{"arch": "vit", "model": "image classifier", "dataset": "crops of objects in photos (Visual Genome)", "train_examples": 123503, "image_size": 32, "crop_scale_min": 0.7, "horizontal_flip": true, "translate": 0.12, "rotation_deg": 10, "targets": ["object"], "num_classes": 300, "norm": "layernorm", "norm_position": "pre", "activation": "gelu", "mlp_ratio": 4, "head_dim": 16, "fused_qkv": true, "bias": "all", "qk_norm": false, "parallel_block": false, "inner_norm": false, "moe": "soft", "drop_path": 0.15, "num_experts": 16, "moe_every": 2, "expert_mlp_ratio": 1, "slots_per_expert": 2, "shared_expert": false, "patch_size": [4, 4], "conv_stem": false, "layers": 6, "width": 320, "positions": "rope", "pooling": "class_token", "label_smoothing": 0.2, "loss": "cross_entropy", "residual_init": "none", "optimizer": "soap", "beta2": 0.99, "lr": 0.0013, "beta1": 0.95, "shampoo_beta": 0.99, "eps": 1e-08, "precondition_frequency": 25, "max_precond_dim": 512, "one_sided": true, "adamw_lr_other_params": 0.002, "grad_clip": 1.0, "ema_decay": 0.99, "magnitude_pruning": 0.5, "steps": 29900, "batch_size": 128, "epochs": 31.0, "lr_schedule": "poly", "final_lr_fraction": 0, "warmup_steps": 1490, "weight_decay": 0.2, "adamw_weight_decay_other_params": 0.01}
Rows from block 2, named by matrix and row number. Rows with one number belong to one neuron. Each number is 128 + 24 x the weight over its row's rms, rounded and kept within 0 to 255. All counts start at 0. Numbers have three digits each. After the name is the row's rms in percent of the matrix's.
# fc1: MLP up (model.blocks.2.mlp.fc1.weight, 1280x320), inputs 160-319
# fc2: MLP down (model.blocks.2.mlp.fc2.weight, 320x1280, transposed), outputs 160-319
fc1.1224 091:130128197172080146172128101170185161089106081095097103122162139128128102128128128128151128076128128128128132128128128166161128127128128147153154147169159128128137105128128173128128071113075140128115128096070128128128127200128110128159128113128128128122093128105140128095168128124128123128128099103151154128098128128128185128128145153104181107103137128110169113128128098128081148128166162128122080128153128128128128158128128156128128128128128128128128180128155128095128127128128128
fc2.1224 085:100073128128158128160128128089156111128128128143090128107128097050128133051128128128117095107128090138128154167101128108128139168115145083128128163157128128143128128172128128114128124122128128128128155128123128160128128128144128128128128102163176128128196128104107128128155128128128127128153108108128128128168103186176128127145152128126128161088128128197177156153092128107128128128128104128128025128128128155105102128153128164128128145128173128128120145092184128071128163153131081
fc1.1225 098:145128102128128112128128128128110128142128128091128118128152128128128128138167128135166128107128112153096128142116128128129136154128128141091128156128128075105087128089128128128118128128128128096148156128128128093128099128119150128170128128128114128128164128122114099128079133128095128160128160106128063128128216128128128174109128157128138128092201128128128154100081128128113128165128128128145128108128086128128128128128098128128128110182150117128128128154128128128055159127110128
fc2.1225 101:114093128128128128154128121156128128126128145128077150141128128128149101128128169128128128128163106128128122175066165128128128128128159128097143128099121102128128128128128128128169128128104128128147142125128128111083157128128128128104128128147103128128128128128128128078128094128128128128128128128089111155128128128128128128140128128128128088195128145128128128128092128153106128128107105128128128128128128128195096128128152128140127123128143112128128128137099128128128128128128128
fc1.1226 096:128115128171076155111122135159137128116068157128128128128103128128135128083128082128128162128141180128128128128128061128121128112128128128128128136094128128128128128094128128120081128128128169128175108069122128115128128128188127128128128161087128128128128128128190128149128163096128128128080128128128128166135123122128128191128128070127106128128128128150128101171125128128189128147175085128163122190150087128081099118086128128201128128128089130128128146128128128186112128128128128
fc2.1226 097:084101128148098108123150128128165128144128093128128149128141128128128148128128092101147069128128155128139128118083208198154128128128169109128124128128168128128128128128147128128128156089037128133128128128128128128158080137128128137110128104176128128128128128175145087142128128134128128112128130134153087128074140128099128128128088128128099141086089128170101209128128128128128128136090193157128128143096180128082139115128128128128128128128128155151128128128082134097128128128128128
fc1.1227 094:128128128128172128128155128088157128118128128128128128151096128110128137128128092169149100095128148090163116128095088128128161128090128128090128128128128128167128128128142128128148160128128128128128128128128150128128128128128128128093120128128128128108152116128128128128113160128128166128164128059071128086128154128106128128128128128110103128128128155128172171198128128087128177188182128128128074128128128091126152154128128168128156135128128084114168128110128128150128128148128128
fc2.1227 104:099176128152128128101128096128128164154145128067128080128156126094110128069033128145176128091128128110128128133156158128135128128128128128128128098128177106128139148128158128160128128128128128128128128143157116169171209160128128128128128128150159128140128085128158128166128128146164157115145118132101113128128128096141158097128153128128128128097128128128128128081128096084082163128128051108086128128128142128134147120172144128101128106147169128128128093158128104110091175145128128
fc1.1228 098:128128128089176184128128156128153128128159128138128128128128179128118185138177176128159128128128128128128128128099128128128090154128200128134128079128162128134106128128128128094090072128128106145164167128128155128172108128122128132128171128128106128124128082156128124128140102136128162047075170107128112128128149097157098112112116128148148128128170128128100170128128128137128171097118132128157157104128124210139134128155128146128107128163128128128100128172128128128128153121077128
fc2.1228 098:138190128107071128143128128119128128165100128128082128153169128128170107128146183070128128128155128145136141161107128086128128128131101128128128110162128176128202128151128128128103151099158128128160124128128128128092137128089128163110128081109128108142128150128128128128139110128128099128130072128191128128105128128107128128128159128149146089128128096160158118174128160069146128128128128136128128073168149128128102152128128128128128128128128084128128128171128163128128128128128128
fc1.1229 102:104146128128108128159128144097128128128129083128128150128153158128128146128128128102128128151135128077128154128109116128051128128128128047128170137171152142128098045128113151114116078128104128154171128142128180128128128128105128130128128160128169128100091128128089128130128128181128168107148128075124157128128181128128123161090128128128146093128128152145128090128128128128145144112128182119163128128128166128165128128128128152128128128128105135128124131164154174124128128142099128
fc2.1229 106:122087160128168139128139160128138149137128084089128080186088108200134128128165104128128128128159128102128150068099128156114128169128128128090080179085128128128157128128128152128098128191167128150111157128112128117086124142128098128162128128169153128128128128129163098093128128163087118128135128128128169128142128096128128194106128128128128067163160170156140128128128143128128128149128108111128150095128128103128093128163128128167085128152128077166128128170128128144108079128128125
fc1.1230 105:128096128110116161075139128109128128145102128092128128162143128128128132174128111128128128128128107082097128095128090128121093143128130128056128128128128148173128128128128128137128158133128140128128128107091128128128094094128128128127117128128128119068128156131149148128128089128102128128128128174128160113098128128144128128212088083128136128084142116128161128147104068167128173161117128114128149128128128085153166128128128128152128128107067093101128128105128156154128128128128128
fc2.1230 103:126080100144150152099107147128095170177139072171128141128128128146128128147128101151128128169128101128128111128128207158128108186137078093128093132086128106079128073128128128117128119128085147156066128130128122128145128154154178128128128167128128128128140105128128128087128128149128128128128094130128139049112128128078128097128128113128128154128128087128089162128107128128200128136124128099128128194128128145128087128128128128120079128128183128128128128128128128082128173128128128
fc1.1231 095:128128139152100183204111052115098166128188128128128101128094128128128128178128128128128092128146132173062154128108128128106088079128162128128175128128146128128128092128128128128101172128148074128128164120179128162128128128128175147128128087128128090165128128161128119128138128128128128160128128176128128128128128171128160052177155128128128128112128128115075112128128128128128105128070089128128128128128128128124180155128128128128128128135128128082090097128128128121128128190116173
fc2.1231 100:154128065128152077099085128090112128094128128128116102128128128128114064191130151128128141128070128128128174128106128128097128128128129128128087128165128143106128102128128128084106145128199128099111128128121128133134091103098128132128128107128122150128118128049152138168128128152171160138092181088143128083128147128128139171153204104107128128140128128128168127091128079128128128112116164145135128128151168128128128128200128128128115128128130124134125179104128130128046128128155128
fc1.1232 100:086128161128128136128128161128151128128155159128110128128128087106170079128088156128142109128128102084128128169095112128083128128154128078166067137118128128189128128105128124159102128128128155192128128128115175141128128128146128128128128090128204128128072061128128128163128128093075127184127170110082129128140128098147127128069128070128162128163116158167090101072150128128128128088071128128199128089100080135128116128128128128128128098128160128156128128101090128156128128128139091
fc2.1232 095:182128128128128107152110042146128128128128174112128092128163128128128128128163128082147165128192128127128128147128128128147078143128097128135128160128128128128131128128128128130128128128163128128128128128145128056132144104128128128092128116128035128128166128128178128128128128146128128159128128106105183136128128128128128128128172093128090220128128128198128086073128180166128116128171128128128112154157142128067174128139150147128128128130077123128128128128128108128128128156128155
fc1.1233 102:126084128128128128081128097128141181152128128155100128091079128059128128128135106128128135077128162100162136157128101128096155128128127128152128128062056128156128153138153166128128086092111157128128128120164128095151128128112128105128108085090108128128128181128128111107074113147128128118146142087110128128129128084087124117099167128128084128128128167128154140102128128128128090128206128127164128128164128089128128118114128128044128128128142128128155126181128145155128128075128049
fc2.1233 105:128128084181102171128128128128128097128128155128073128091128128128128128141128135149128128140150142128155108197128139142128156075128139083110128112128121128138128134128128149098083067165051138113110165214122128154132128128160128111128128128128128142128089128146111122128128128087142121132128110128128119107128198154128187175116135149128084128128128128128115128128128145149161098106096128166128128149083178119128128157164128111157128128118094128128128128140128073102145148128128158
fc1.1234 096:120128133093090128128104081128128154106128128128128128128104164170114128184174128128104128181128116193085027091128157128128128128128128128105119128128128139087128100128105128142125128128128065161128128128128128128028206103167128128112128128128128091172128079128094145136109128163128128128118128171128128128059109128176110128145131089128128095123151128119098128128128099117158128128128157171170128169067179128154093152128126087135128150141108130128142128108162128128128110128128111
fc2.1234 097:099128089198128119128144097097094128128128139128133128128128162128090128128128128128128153128125169128128203128168128128128128128128111086100128174128154128128136128128128128128110155087128093105128128128144128083128074139149128128128123096094131128128087164169130143094130128128152128163091128128098128099128128128128160147128128137070128128128095155128128127128128157138146102137175155108128079128079128128128214160182128105128114155147128162073169165078128128160128128128128110
fc1.1235 101:138128128091128128122133152153142188128069174128168128106102128100171128090155128128198118128153128103128188128128128128168128154128163128128110128128143128162128099128128128128088053128199128128128108099123173171118168128129128107128128128128106128154128128091128081204128128128128114128118128128103128128081114155097128171087128128128164128147118109128108094128100117164092086110144089128163089128166128128113075079126106146182128101128128203167128152084128128128146154128103103
fc2.1235 095:074180128128178137145092128128128061134128146128128131148128170167128128128116128174160128145079106126161128128049128164128128128128128128128153171173128121128104128128128073128128130071100128140104128096150128058157128128128128128128049128093128094083170143095128102112128128148098105128128128113128158146128089166128095126128128146116128128128131154160137128135128128128082128145128128076128162138162128128126161165144178128094128149128077128116128128128128128110128128128070128
fc1.1236 097:143098109131128128113128128109128120128059128170128128128095088130128162128141116128106128128165128144131128164112159132128128141105145127128159115135102125128092219151128128156171083128128128126128063139128110128172128101117128127116160072128079144128105078108128170128128140173127143128128159111128128128150128128128143128128128094128094128125128128096104163167106128128116128175128058128128170124128104128123151099095120161090112084139128128128120144101128143128128116128113165
fc2.1236 099:175128076128137102128164128128103128074168128162128171128128109128167137164089139128121128141128128125109128113100128128146175139079111128125128164087071128181155128128128130142111176108128096113128140128128117124126158128128147135128128128128091120128162128188084153128128098128128128128128128128128128128113128105170128107171169128165128128138128128103128128139130181153128128185128128128128128128128188087092104128128128139128179128161128119128128162162136138123160150128164127
fc1.1237 099:171128125111128128146128160128128100128122104158128128116128148128176127183173183128128163150128114095128056087128088108128128128128078108128124149128128128081128160153128111128128128128134179185128135101152128072084128146151115128095128128128161128111152128120128112168143128128146128128149128116149117128077101128109128153128128182149128128158128128128140097128079128073128128091128161128144128128119128128128128128140128128137088092128117128118169164111089128128128141159104128
fc2.1237 100:128128105128091111128116193085177111118128128113123128087128151128128128128128128119182128159140128173128110128128128128128109128114128109128120128117128128128137128089128082117128161128125128128153111128128128128128128128111111128128128063128128128128128124091128135128128105117166109128101128076128128090156128128164196128100128071128111166128120128128082157181128168115146228128111117128207128128074112128114190111098128138078141106128097128128161153138107162096108148128204112
fc1.1238 097:128113128128128072096128128144128139128128128081103115098102128076113128117127128128128151128081084128089128128183128082077153128066128128107128128128082149128128128109143136117106123110108128168128118128128128128075111128166128163099130152128128183125124128128103128144115128128128090111113136128067168128134128096128128128177102144181128093128128180139128128128128160073103179128119122128128128128128082148104128156128128189080128141144128128125128167149128128063173128184128202
fc2.1238 105:118128128128106196115117111128083147148128150128167128125149128142128128128128128128123128138128118131128154129131090106128128128128089128120128128142168071190159140128128128099128151146128076128150128128165128157128128139128154149092160158128128094128097121128128128105128128158144149171128096128143128172128128128108128078128128162128131105128128128099111128128128128160161128157103128128128128128092128151157181128128128128186098128169128128128128112172083128128128128149158098
fc1.1239 110:119110166128128126063154136128128167128093164099128140128183128128128148128128098112160146156101128099128128128100130128128128123128128128096130108128110128128073166071128116143128128128091182103069128142151128157115160187128147074128117128128128128128128085171157128128109129118098169208128139128128128107128155128128128128141128149128128128128128176142128128098128127073071128168107128128108128128128100145085080128128128123128128128128128128128128151147166128156119136128085104
fc2.1239 106:194128080128121100157102087128128109067128143128128093104075128111128141140194128153150178151104128128103128128128128128128128073113076111139128129128121116121128100091128105096114109128171125088128093178151128128128122135128174175097085128161128128144162168128142124128128170128128145128128145128128128128109128128128110128135168128141104152093101128128165128074129128089128153052128111101128128128128147128128128117128113128099166108139128128128128187117128057128128139128117072
fc1.1240 106:128128103128128128139168121128128115114114128158128169125089128126079128167177159129126120105128128159110124128128128163128140128128063128155082128153163128128126128128128128065111128128128162128128165128100098128157109128139151105107160152128061129155145128128078148177128128128128128064128152128125128200100128128156128128128162128134128155154188142111121128128128156206128124128140128123082092105145116128128128109128146098128128128153128128207128128128128140137110096128128075
fc2.1240 104:167128128128144073128128105128150060128128141097128098128113118128086169128154157191083121128128128128136128128098088128088103090061120068128073119093128115128128120105151128112115143128128128128163128135113152128128128118128103076128121136104128102128128148128128104146162181178128089116128128155121128128120128172096128069128141128128128173128113128128128128128149128105128140128128128091157182128128130087153155131128163128128128128128181078128153128128128166194111124113128128
fc1.1241 096:084128169128201128099127128128128128128128089068128149128164128155197085106128128128128128128128128128123128128115090148128077128128128128128153128128109100128153128090128128128128166128153174128189136128159128128164092128098128128128113131083143128111112127128128128193128128128091144128128128128194155098128154067095118089128102128110154128128128072146103128067139128128105128128128092128128142073142128128128105083128192095130071128128128167128128128090188128128150106128102141
fc2.1241 091:105172128128128128128128110128128128128128128148128091128103080128128126128128156205128150157128110128156101128128128053128155121128128128155128108153092128127098128128191064128066128128128145191128128063203128089145128142128128111126173128128128128146128128142128128128128128152121128128128128128136168107116137128128105128128130128128128128128113128128099128128128141112128128128074151076139149161060155128103078128128100128128128128139105094161128128128128128128163134128128128
fc1.1242 096:190066128157072176128128128128106128105098128128128091128106128128168110128128153106128110132128128082155128115128090168128128143128128131126128096153128128128128157128128128101089136099098128158160074154128128138128128106097158104154128128128128128169160075102128154192106128097101200137103128159092153128128158128128106168154096128141111128128128152128145048128162128128135090128128100065148128128128139128135128182128128151128128157153128128128144115128186134155072128099128165
fc2.1242 104:128084136128120128094070125101087138099160134143128128147128107116067106111140093106128079128165128090128128214125128128109089128076128128128108079128128128098046128128128114128128134128055130128128092079128085115128177128166139128128128128128128128128128114128141206128164128122128076128085128128128128128128128128128128091140183128162128164128128128086095126096128128068128168107124174128128128128184128137121128128128131136163128128113128120131139128128128143122121128125134175
fc1.1243 104:094167178128146108136105128155167128122183128128098128088128128128109172128141111144128128103128181128131104107162128104108128128113128128128162128146128071128108164155132128128128138128128128128109128128144128128128178150159128128188128209102131128106128128164113128128128120168128151179108172117164085128128128128101128128120171109128128128100155128128128128128128095128128116175128128128158039164128151128128136091161128128108134128128163095128123111155163128147128128148128144
fc2.1243 107:084128176128097035093128128128128099130128141103171148128142140140128128121133154074138116128128128118128128128151127128069132128128115128128078128128151107150030072087094171128150128128124128128128128080128128128128128090128092128128099143128128128128102128066109128128196128166132128128132128128102176160183127128114128128128128128113128175128123138128128128128098149167147132158170121128128128128150085154087128128153128112161128128128125132118166168107148060104128128110149128
fc1.1244 104:128107162128090075145146128128128147142060128142073110091119128128103097149132128128128049105074120128128118178157128128128128138072128128079128128128117128128128128179163115072116128128128118107083161128128077128131128123128175118128166101124128144139128053122125128128078162128128128128112128128094150128163113129128174188144158152128128128128130171128151128147128081128128141120163135128128128128128118128128128128128089114128148128165145128128128128103154109106128128128090128
fc2.1244 110:128102107164127162130128143128128128091128096108128142076135128057123128128087128128137111183128061128146128128108128064097148128144139128106157128128152143097128128128146143128073112128128158128103148080128128141115171160128128097103128156127140164141114072128073128128128136156167128118128130128147083133157128099128159128093128128156128149128128168108128128128128101128148162148128152154112164163139128128128128142128062074128133128128128156128128106164128139169135098145145087
fc1.1245 099:163128090117089139176064156171128076104128128103159128152113128128145083142128151128128139128105128128128128138173128147128110128129128095063079128128128160150128110051128105128128128146094110128128128128133080096128094093153128157128128128128074128179096128120208100144128128128128128128128102128128128086128128128091128111128073102130128128125128057159128086116130113157128128128128115103100128193128159128128130128144126128108128128128128128138128089128128083090128128096131128
fc2.1245 100:128128128128146111186128164128128128128128128128113128125138087177086154128128128150129157128089100112148128128107128100128098175110117167128122090146143159128095128154120128151106128128128128121128128161128128096080142178189128128128067128135187152128128160178174133095183128128128171128128128152128086103128066084128128121076128128128128128128131128093143140128128128128128110163128104159128128111128103192173158128128151128099141058128128128128128128128086128128128128130128105
fc1.1246 104:128098128156128128128128120166166155118128156128128118128128128128128071128128100110115148128168168121128146108070147128064127128128128128128148102128140101128177128128128128128166114146128160048128128172182128128094128128128128113128128128128164128149128172128088128135128106105062128184128082080128123166167077128145128117179161128147128136094128149081128128128095128166128175128171128128101103156059088160170128154180128086165101195128128181151128128128128132113128128124128128
fc2.1246 100:132178128115128128128128070128128166128146096110128128167128128170128128128128128128128142128118128128132128128128116143200107158128144128128128158128128110088128128058128128067128088128156128179128128128164128128128128101132128065190130128141099143181128128123166128118162128187128128128169128128154128092154099128128121176072092128128147128112166099139128128128128110097128128168128165128124128128128128128126076079150115166137141128128126128098128132168128159128128183160128104
fc1.1247 102:131126128128167167113098147057040128141170146119128128128084128094154108116114128128128128128117120128128128136117128148146118156128128140055107128090128128128128128128128122163128106128128154128128128088128128128128128128133128141093109128162128129193128128128112136097152091128128128128149128128159069051128128128128125095128128123128128164128128089138128150156128158055085128128128117128074103105143128128103112128138128128084128079128091116086147128173128128141088128113084128
fc2.1247 092:128128144040128163128128128128128128128128112073124128128103128128128128075128128128116073107116158090104128128147128128128128128128128128128128107128128164128128103128128128128128157128128109128128131210202145192067091167128128139151173180222155128128128164082128128154128128098160128191128128128128128138128128128128128128128128189168091164128128128130128116105128148128128141162173128128128128128127128128128097106128040128128128139098128155128128128144128134128128128128079128
fc1.1248 101:163124128162128150090128148128135109172128128106115121128148147118078165128128068128128128156128128115066148128128184105105112128115128128128136083147128128128128128128128146128128076128128165162128155128128128078128174150095128096077198092060128128141128181137128129087163125128133154128107128141128080124128128128079128128110099128128128128128128152143132128143128128128155128128157094165180128128146144151061108128128089128121170128137128113128167097139081128128128153175078128
fc2.1248 093:104128078088158074098161177147101152125128128128114123149120112140128064100184128128145128128128128128102140128128128128065094099156133094128100128082067128208128142080183128091128165118081104141128081128128128128105100128128102128128081159128128128192128162157130104150114150128128128128098148128100128128128128128128153128128128101128128128128151070125107128128128128128128128128174149131163128158131128128128157085128128152160032128071120128128128120128121128128128137099128160
fc1.1249 101:128142165128128155128128118128095128083125128128141157128128105128128167161076117128085093128128128128128091128128128165128158119128120153137128128128068128147132128128128149128090091070154133067128135128128128128171109116128128128124077128143187156102128091128094128128128128157128128100128128102113166128141187161085174128128128152116145128128141105128128101128114100128128128128128128128094156128128128097078128128128075110090166155111128089128116128128128154079141095122132128
fc2.1249 103:128128128128128118076141128119096128153128128128128101071128128128160128128155156128114128128128094076140108128145128132160162128100119128104116182128084156128097169128128156128166128161128128128128128142100128073128106128128181097097128128128128148109137157128080128128128034128155149071153128088128174128128128172128128128128165128128128148174128128099096128145128156176128128141094128128142128128128128128128128071173144128112128158082126163128128190174165128142128128151154128
fc1.1250 104:144064128085128190170148128128125128128128128128128132086128149128155151147194128118133128072132128146128097128128144128083160128141128111128128128179128162103128128128174128128182128190129177128164100139128128112128128139128149128100166128128112128160160153128128128137161181128128128128098102093128062188108067128128128123128128108128128073128124142107106150128161128145143128139128128134154159194110128128116115140128070128128128128128128121128091147145128152128128145170135188
fc2.1250 113:110100101128122128169128140145128116128166137160128167128115128163132128174128085128128128101159128139155128128115128127147128150101180185128147128164116149123128115119128123150123128072083169119128128128150128128128107128128128083101128128151142081128165129128128142128204128128128116128128074161128128128113128128128088129191087088128128110163128161092144147072152128133128160112128116128128128128088128128104128128084125128087128162098155097148111071128067115128125168155154178
fc1.1251 097:133191128106128128130128128150137090128157153159119160149086111128174138099128141128128102096115140123211128138144132128128098165128128157128128128128117128173169122150164128128128141149128128196108128146141170128128124128128192128128128101128128107151115090128128128128128128135138128123135195128102135110128128128168128128128128118159128128148107128081128128128042108128128140053194128100128128128128128146148134128128115128128128128128128140128089082175190128128172128128128092
fc2.1251 105:084128128121083175128128141128128149165122096110128105128128128128172117183203128152128178128119089128128128128128108128114092117111128119128128128128108085128166114175147112128128111214213128128144185141110128176178139128149128109098128128128083179128128128109128128100163128177128128128128128115180156114128128093143165128160128128128128086092102142098085128128186128128161137090128128128128130150128159136098084128128128109128114169150128150128161124128128128109151128102182105
fc1.1252 092:087128172128128128097128128144128128128161128089116060125128133128153128128128137128121160128127128073128079128077128128128128169166082109146209128128128128128128151128083128128128128128128128128209128128128075128128128128128121128128128128156128151153128121123154140128122128128149146128128128159085128114128103158128111113169120128159095128128099043119070103112128128081128151128087179128128091128128112115136109182175128146128128110128128094128115128133128125128066128201128140
fc2.1252 099:128076155128128151128128112128122128128128128112128128075128150144128129081128080118128173115128160163128159128088128128095128157145128121128128159128218128103128128102058128128128103149128108128059128183164128128128128108116084128159128143104095178109128128128128128128074128155128094136128154084128095128066098105128128157126179128128128117125109128186128190128173113102128099128147185128128106095128128166128165160128120104087128128143135128128099128128159128128159116128128098
fc1.1253 104:128156128128128115115163128157128128128100080128128128104162127146128140128087128128177176132128128140129128128128128128089179163128128202128128128156128128128128161109166128111128145128128126172128084128128104128096093174128156128128110128128099128128139102128097138169128128082128117097110157183128112089102128128169128120135128166060128146123128094138128155128128192149128128128101090128128173118128128126128128128128128128172097140158128175128128165169128161152173086148123153
fc2.1253 112:112128128064128128099128128128146128122128128143128091095128080128128128153128097204101128128087115128128166128142128128128128172128117128128120128128128144128133177128111128128128128128128157123138149120128102146113107160128148128128128120081117138128128128106103128128157128064161175152183079086173148143128128128081128162128166128111125128111128128120149189128128142128149116109097128128128128128128147128082128128109158109133109149103110107142139115109128082070128128102157128
fc1.1254 101:128128128128128128159128104128128092128128128128128128128128166128092128168093128128128128144128128141171128145128128097128091070128128175128128128128171096128128180119128128128111128153136126128092108093088147128104128109103144113128128128128069128128146128128128128128128100155122126128128128128115101128128128128128114128112128132128091134128150179079128128128117123155119165128128100133128128105091128127158128128128145128128128128128088128128128166128128097128127138173128078
fc2.1254 098:128142121128156128141128128200128128168144118139128109145128116128181082089128128112150128128112128082108178147096106061128128193147130128128172180157128147128148101093128128128128145100128128059182128160128128134128197146128179162128128128128128128128128119170181148128128128150112128121137089140128128128066128171126183128114128104120128130155106128169128128128128128107173161149171128128128128163159127108115140171128128128155158128128128128095141128128073120128128163163137089
fc1.1255 097:128128128128106128186128087128088152113128133152128121110115086093128114128128128114139128128161128158128128102128128128128100070124128128128135128128168134165077128161128109119128128139105128148128128052128167128128113119158130158128128122117100128128099123128128145170139179162189128128085095174085128175118128065106128128090128081128101130128128128128179178123128104164128085152109128128164128166118173141082089136128128128073123128189087153128128132149114183186179128128128128
fc2.1255 091:128107128128128128136128130061128128108128128095128134128128161128106111128128128088128128147092128128182128170091082128113128118128128087128132110128079128128128128128128128128114174113084128073128128128201035128155156128128128069086128128128106173167128122078128128128166128160128161128128129128109128149119128128128128128151126128128170102128128128128128118060128099141082128128128128128183086128128128128128128083161128128128128128128128153128151108131112138128128156128140109
fc1.1256 097:128084077135063128128128128154128180128128116128086088163128154128128140193128128128096198128171128128148153142128166128128139123128127128128128128128171105140128107128121167182128098087128137128128128128127128128128128193180128128084117159128128128128128128128128128106102089104190148128128154128153128059128128173124128169128128128128071181168158171155158128113067142128165128100128128128128185108128128137128101115128114128128128128128089128128147181118128128128178122183128133
fc2.1256 096:142094128128156159094088128128128128128125150128128107128128128128128136128155128166155135128115118128106128114164217128133128144070128157128128151172128128162139128151160128110128128163128112128128128128128128128128183146128160157149169128128141122101099128118127128128107128119128128093128128128128092150112128128128128110128128064100134080128128128151084128128173136128137128128128128100097128128147128128171128137095128104088174139128128173128156132128128128112100143128141145
fc1.1257 097:128150161201128117131128128128128144128135161128128128102128093128169128128128128102158128128128128128159128128128128167128163076093154099128103128128137128084128160128128172128114128093128128157128166128128128128128128175157106128085128128156090128149128173077161116171128116128149128090128128128101164128105128128128128113112128128093108109128128145128078113172128128128128128155086128096066128086128128038168103128072128159125052128070129175134128134128162128128128117128128170
fc2.1257 104:169132128128157205143098128128159128104102082181128105128161128136100086128128128182128128108091128164128132116171125151177083128160114134104128128121128144107151128128128115128148128133128128157135144172097067117150128128142138128128128128052146128150128168094113128098164128128128175128128162118159126128210128128123157128123151128122128150162096121128128128128128103153141128106154128125128121154128128128077101128128128128128128159128093128118128126103069128128128128128166074
fc1.1258 106:143154098055128128137128149128128132128128128128141138128133128032143128128103128122128128128128128169128128079129166128128128077119128128128128125128128128128128128095128165148128055128126128128128090176128128128128139128113128128140074128151108128111090117128128128137128093128104153192128128111116084083123128113192128128180128128128128170092135128124128128076094094104128128128128141128128128128077161128113089128157084098128128128106141149128156149128128134169128128128159128
fc2.1258 104:098133128138070080128128128084116128042128163167100128128128116169098130168132104128128122128092128128190180128128077111121089128128178128088128177128156128100112128172128107072128100050152135120128078128128128128128117128109128207128128128128149120128138128128128147128143128128128128128149115128191128089111161128128081194164128128086128128089085128112128128128128128159128149055128098128148123128150151158128128082128128128165128070164128128128158128128128147128128128128128128
fc1.1259 096:089093128135089128153128128128127114128136128128128128128069173122101160115104128128147089128095128128141134125128150128160166105128171152155128128128151128154103128128169180152112112155128128058128152160135152174093117128125096128128128128128128128128161128137104140190128128097072080128128136123128128128145128193128131128108128128166128193128105101128165128149153080128128096128163138119094104107128128128128128137088159128128137128128134120157157125138131128149128144128176139
fc2.1259 096:169128128128069105128128105128128147068093098128128092128151095128151112126105128128108099138110128121163128137128109118185128089070128128187159128140215136170128128128140166128128142132132061128152128128128099162150198170091128155104128128106114093111128111128128069085142128080128154105128128107128128118141108128128150128076128109128167128128128128128079136173128087171095128128128128136128167153128128156080128128128128128160128128156161128132185128128128150128128123128128086
fc1.1260 093:128128109128128156117193128137128128128092128128204136094086128128128130128128128129098090125128128128128128128087128128128150128128119134149128128150128141128128128128128128128128133163167128128128128155142140128131128128152128128093134090128128170128084128128209053128128120159157127127135162128153159124052128079128128053118157112128188128128128128110144089031128119167130194093128128128078128128128128191172128128128128128095077175106128123128107132128128128128116094128160128
fc2.1260 101:080152128128143128152136128128128128157139097155128128155128107128128111119128163128138122128153168147128128169128128147128159079128138108098110128128128128168144158092128128128138128128140128128128144128098128128173123128143128128128172109128128128092197113128128116128128146100128128151158128151128128099109128128129128128128145128128128128064128157107128128145163171093199060102092122081161128128148162128070128128128151128128089128128182066128128159155116192128113150087066128
fc1.1261 106:120128087183079128128128128090164147128128128128128128150087097128128104128128128128104129100128128128095128128062128118128096077184128177126128128128147128101081139128156128128128128128128120128149128116073128128128073092128128128160128128128128097128128116128128138183100128128128112070151114128094078128183128128128128177128128128093128128114150128128111128111128157128089107128128104168128178128128137128128128082128110137128146075128119193128128128166164148128090128169156128
fc2.1261 088:128128128102128128128124128128128128128188128128128149135128128128139092082134128111128128128106101128128128128128128095079128128115128156128128136128086128081062149108128128128151128128179165059128130114128128097151113128128128128124128128128189104128128128128128146128128128128176128128128128086128160148122164128088128128128128128144148186149121110097128128128128153160128205128174128128188077077128128098128128042128128128147128128098128128050099128154188172128128128128128128
fc1.1262 098:073128057139084128174179128131128192076128180128128128128159153128110128128158128128128128108128128128128146128139154128069128156128123107159133128145128152198123158128128168173128128128083128128097144154199128128128138128128169140128128103219128181128128151128151128128172174128160102128095128128128128128112165142139128168162142128128128128128128156147128138128097128128168090161128128165128128128138128128128128142174128128128146128101128128128128128165180119154175128128128128
fc2.1262 091:097151128128186128128112128093171102128128128128128197093060128174139109184153128138155128198122128128128104155113123159133112128157128166110128128118087142128128128128128128128110128128128128128128091120128128128128117101128128210128147128128168128128128128151075128118128151128169128128128128128128124128120118128147173094128136066137128128128134189128138128128150128107076128058141147128095109166128128145128128176148128128128170128172128159128128128128128143171128128128128097
fc1.1263 096:128119128087128162148110150141101179114128128128128180075128128120151152156128128085160128095128103156128128110182128128128163092128090128128109118128128148114142158128128101128128128122128150128128114173116119128128120147128128128086128128175128167181128128088128128128128128154073128130128098096128128157132051177128112128128157113097128121128128154128128197117169080128145145128101128163176128128128164147128128128128128072110128128096128110049128166151115128114128128128170158
fc2.1263 107:076128085123128128128128128128128128091138128145140128128091083128128128193169128084128153128128128127181111107196067129158128141128156128082128128076128128101106109131128128114110128108128154153128098143143128148098073128116071163128168128128128114128182138128128124142178128112131194128149096128153164128093122161167093118152141128084128104091128128128102113128128128128072120128162116128162114183128128153096131152128162128128137128140141128128079063128128128128128159128171148
fc1.1264 097:128097128202128098128128128069093128164128137128145128128128128128128178155128108078120110128128157128128128152128128128118133096094153086128128159128132128128150128128128128128141088128128168136128160128128152122115173128090127058128208128182188128113128128140128128114128128128160128128125128128128128100128127160128128110128128128128128128128094111128148128128128128085135136128128128103119139106128128096164072128101168163128128128118128128128128145128128128101128155128117128
fc2.1264 107:128128110096128154147082101128128167128163128128117179128128193128128134162168128128128128128121127054128109128128128160149187144128064128128128128128110128164128147128128128128100141128128200128128083198128128128151128128140128128128109128103128128128128153128128128096202082144128128111134128172141128165114128113147094128173128142130171187128128158086141145139115078150128109128128128128142128128147100128160093102136171163103104128155128128123141128128093136170159089138142149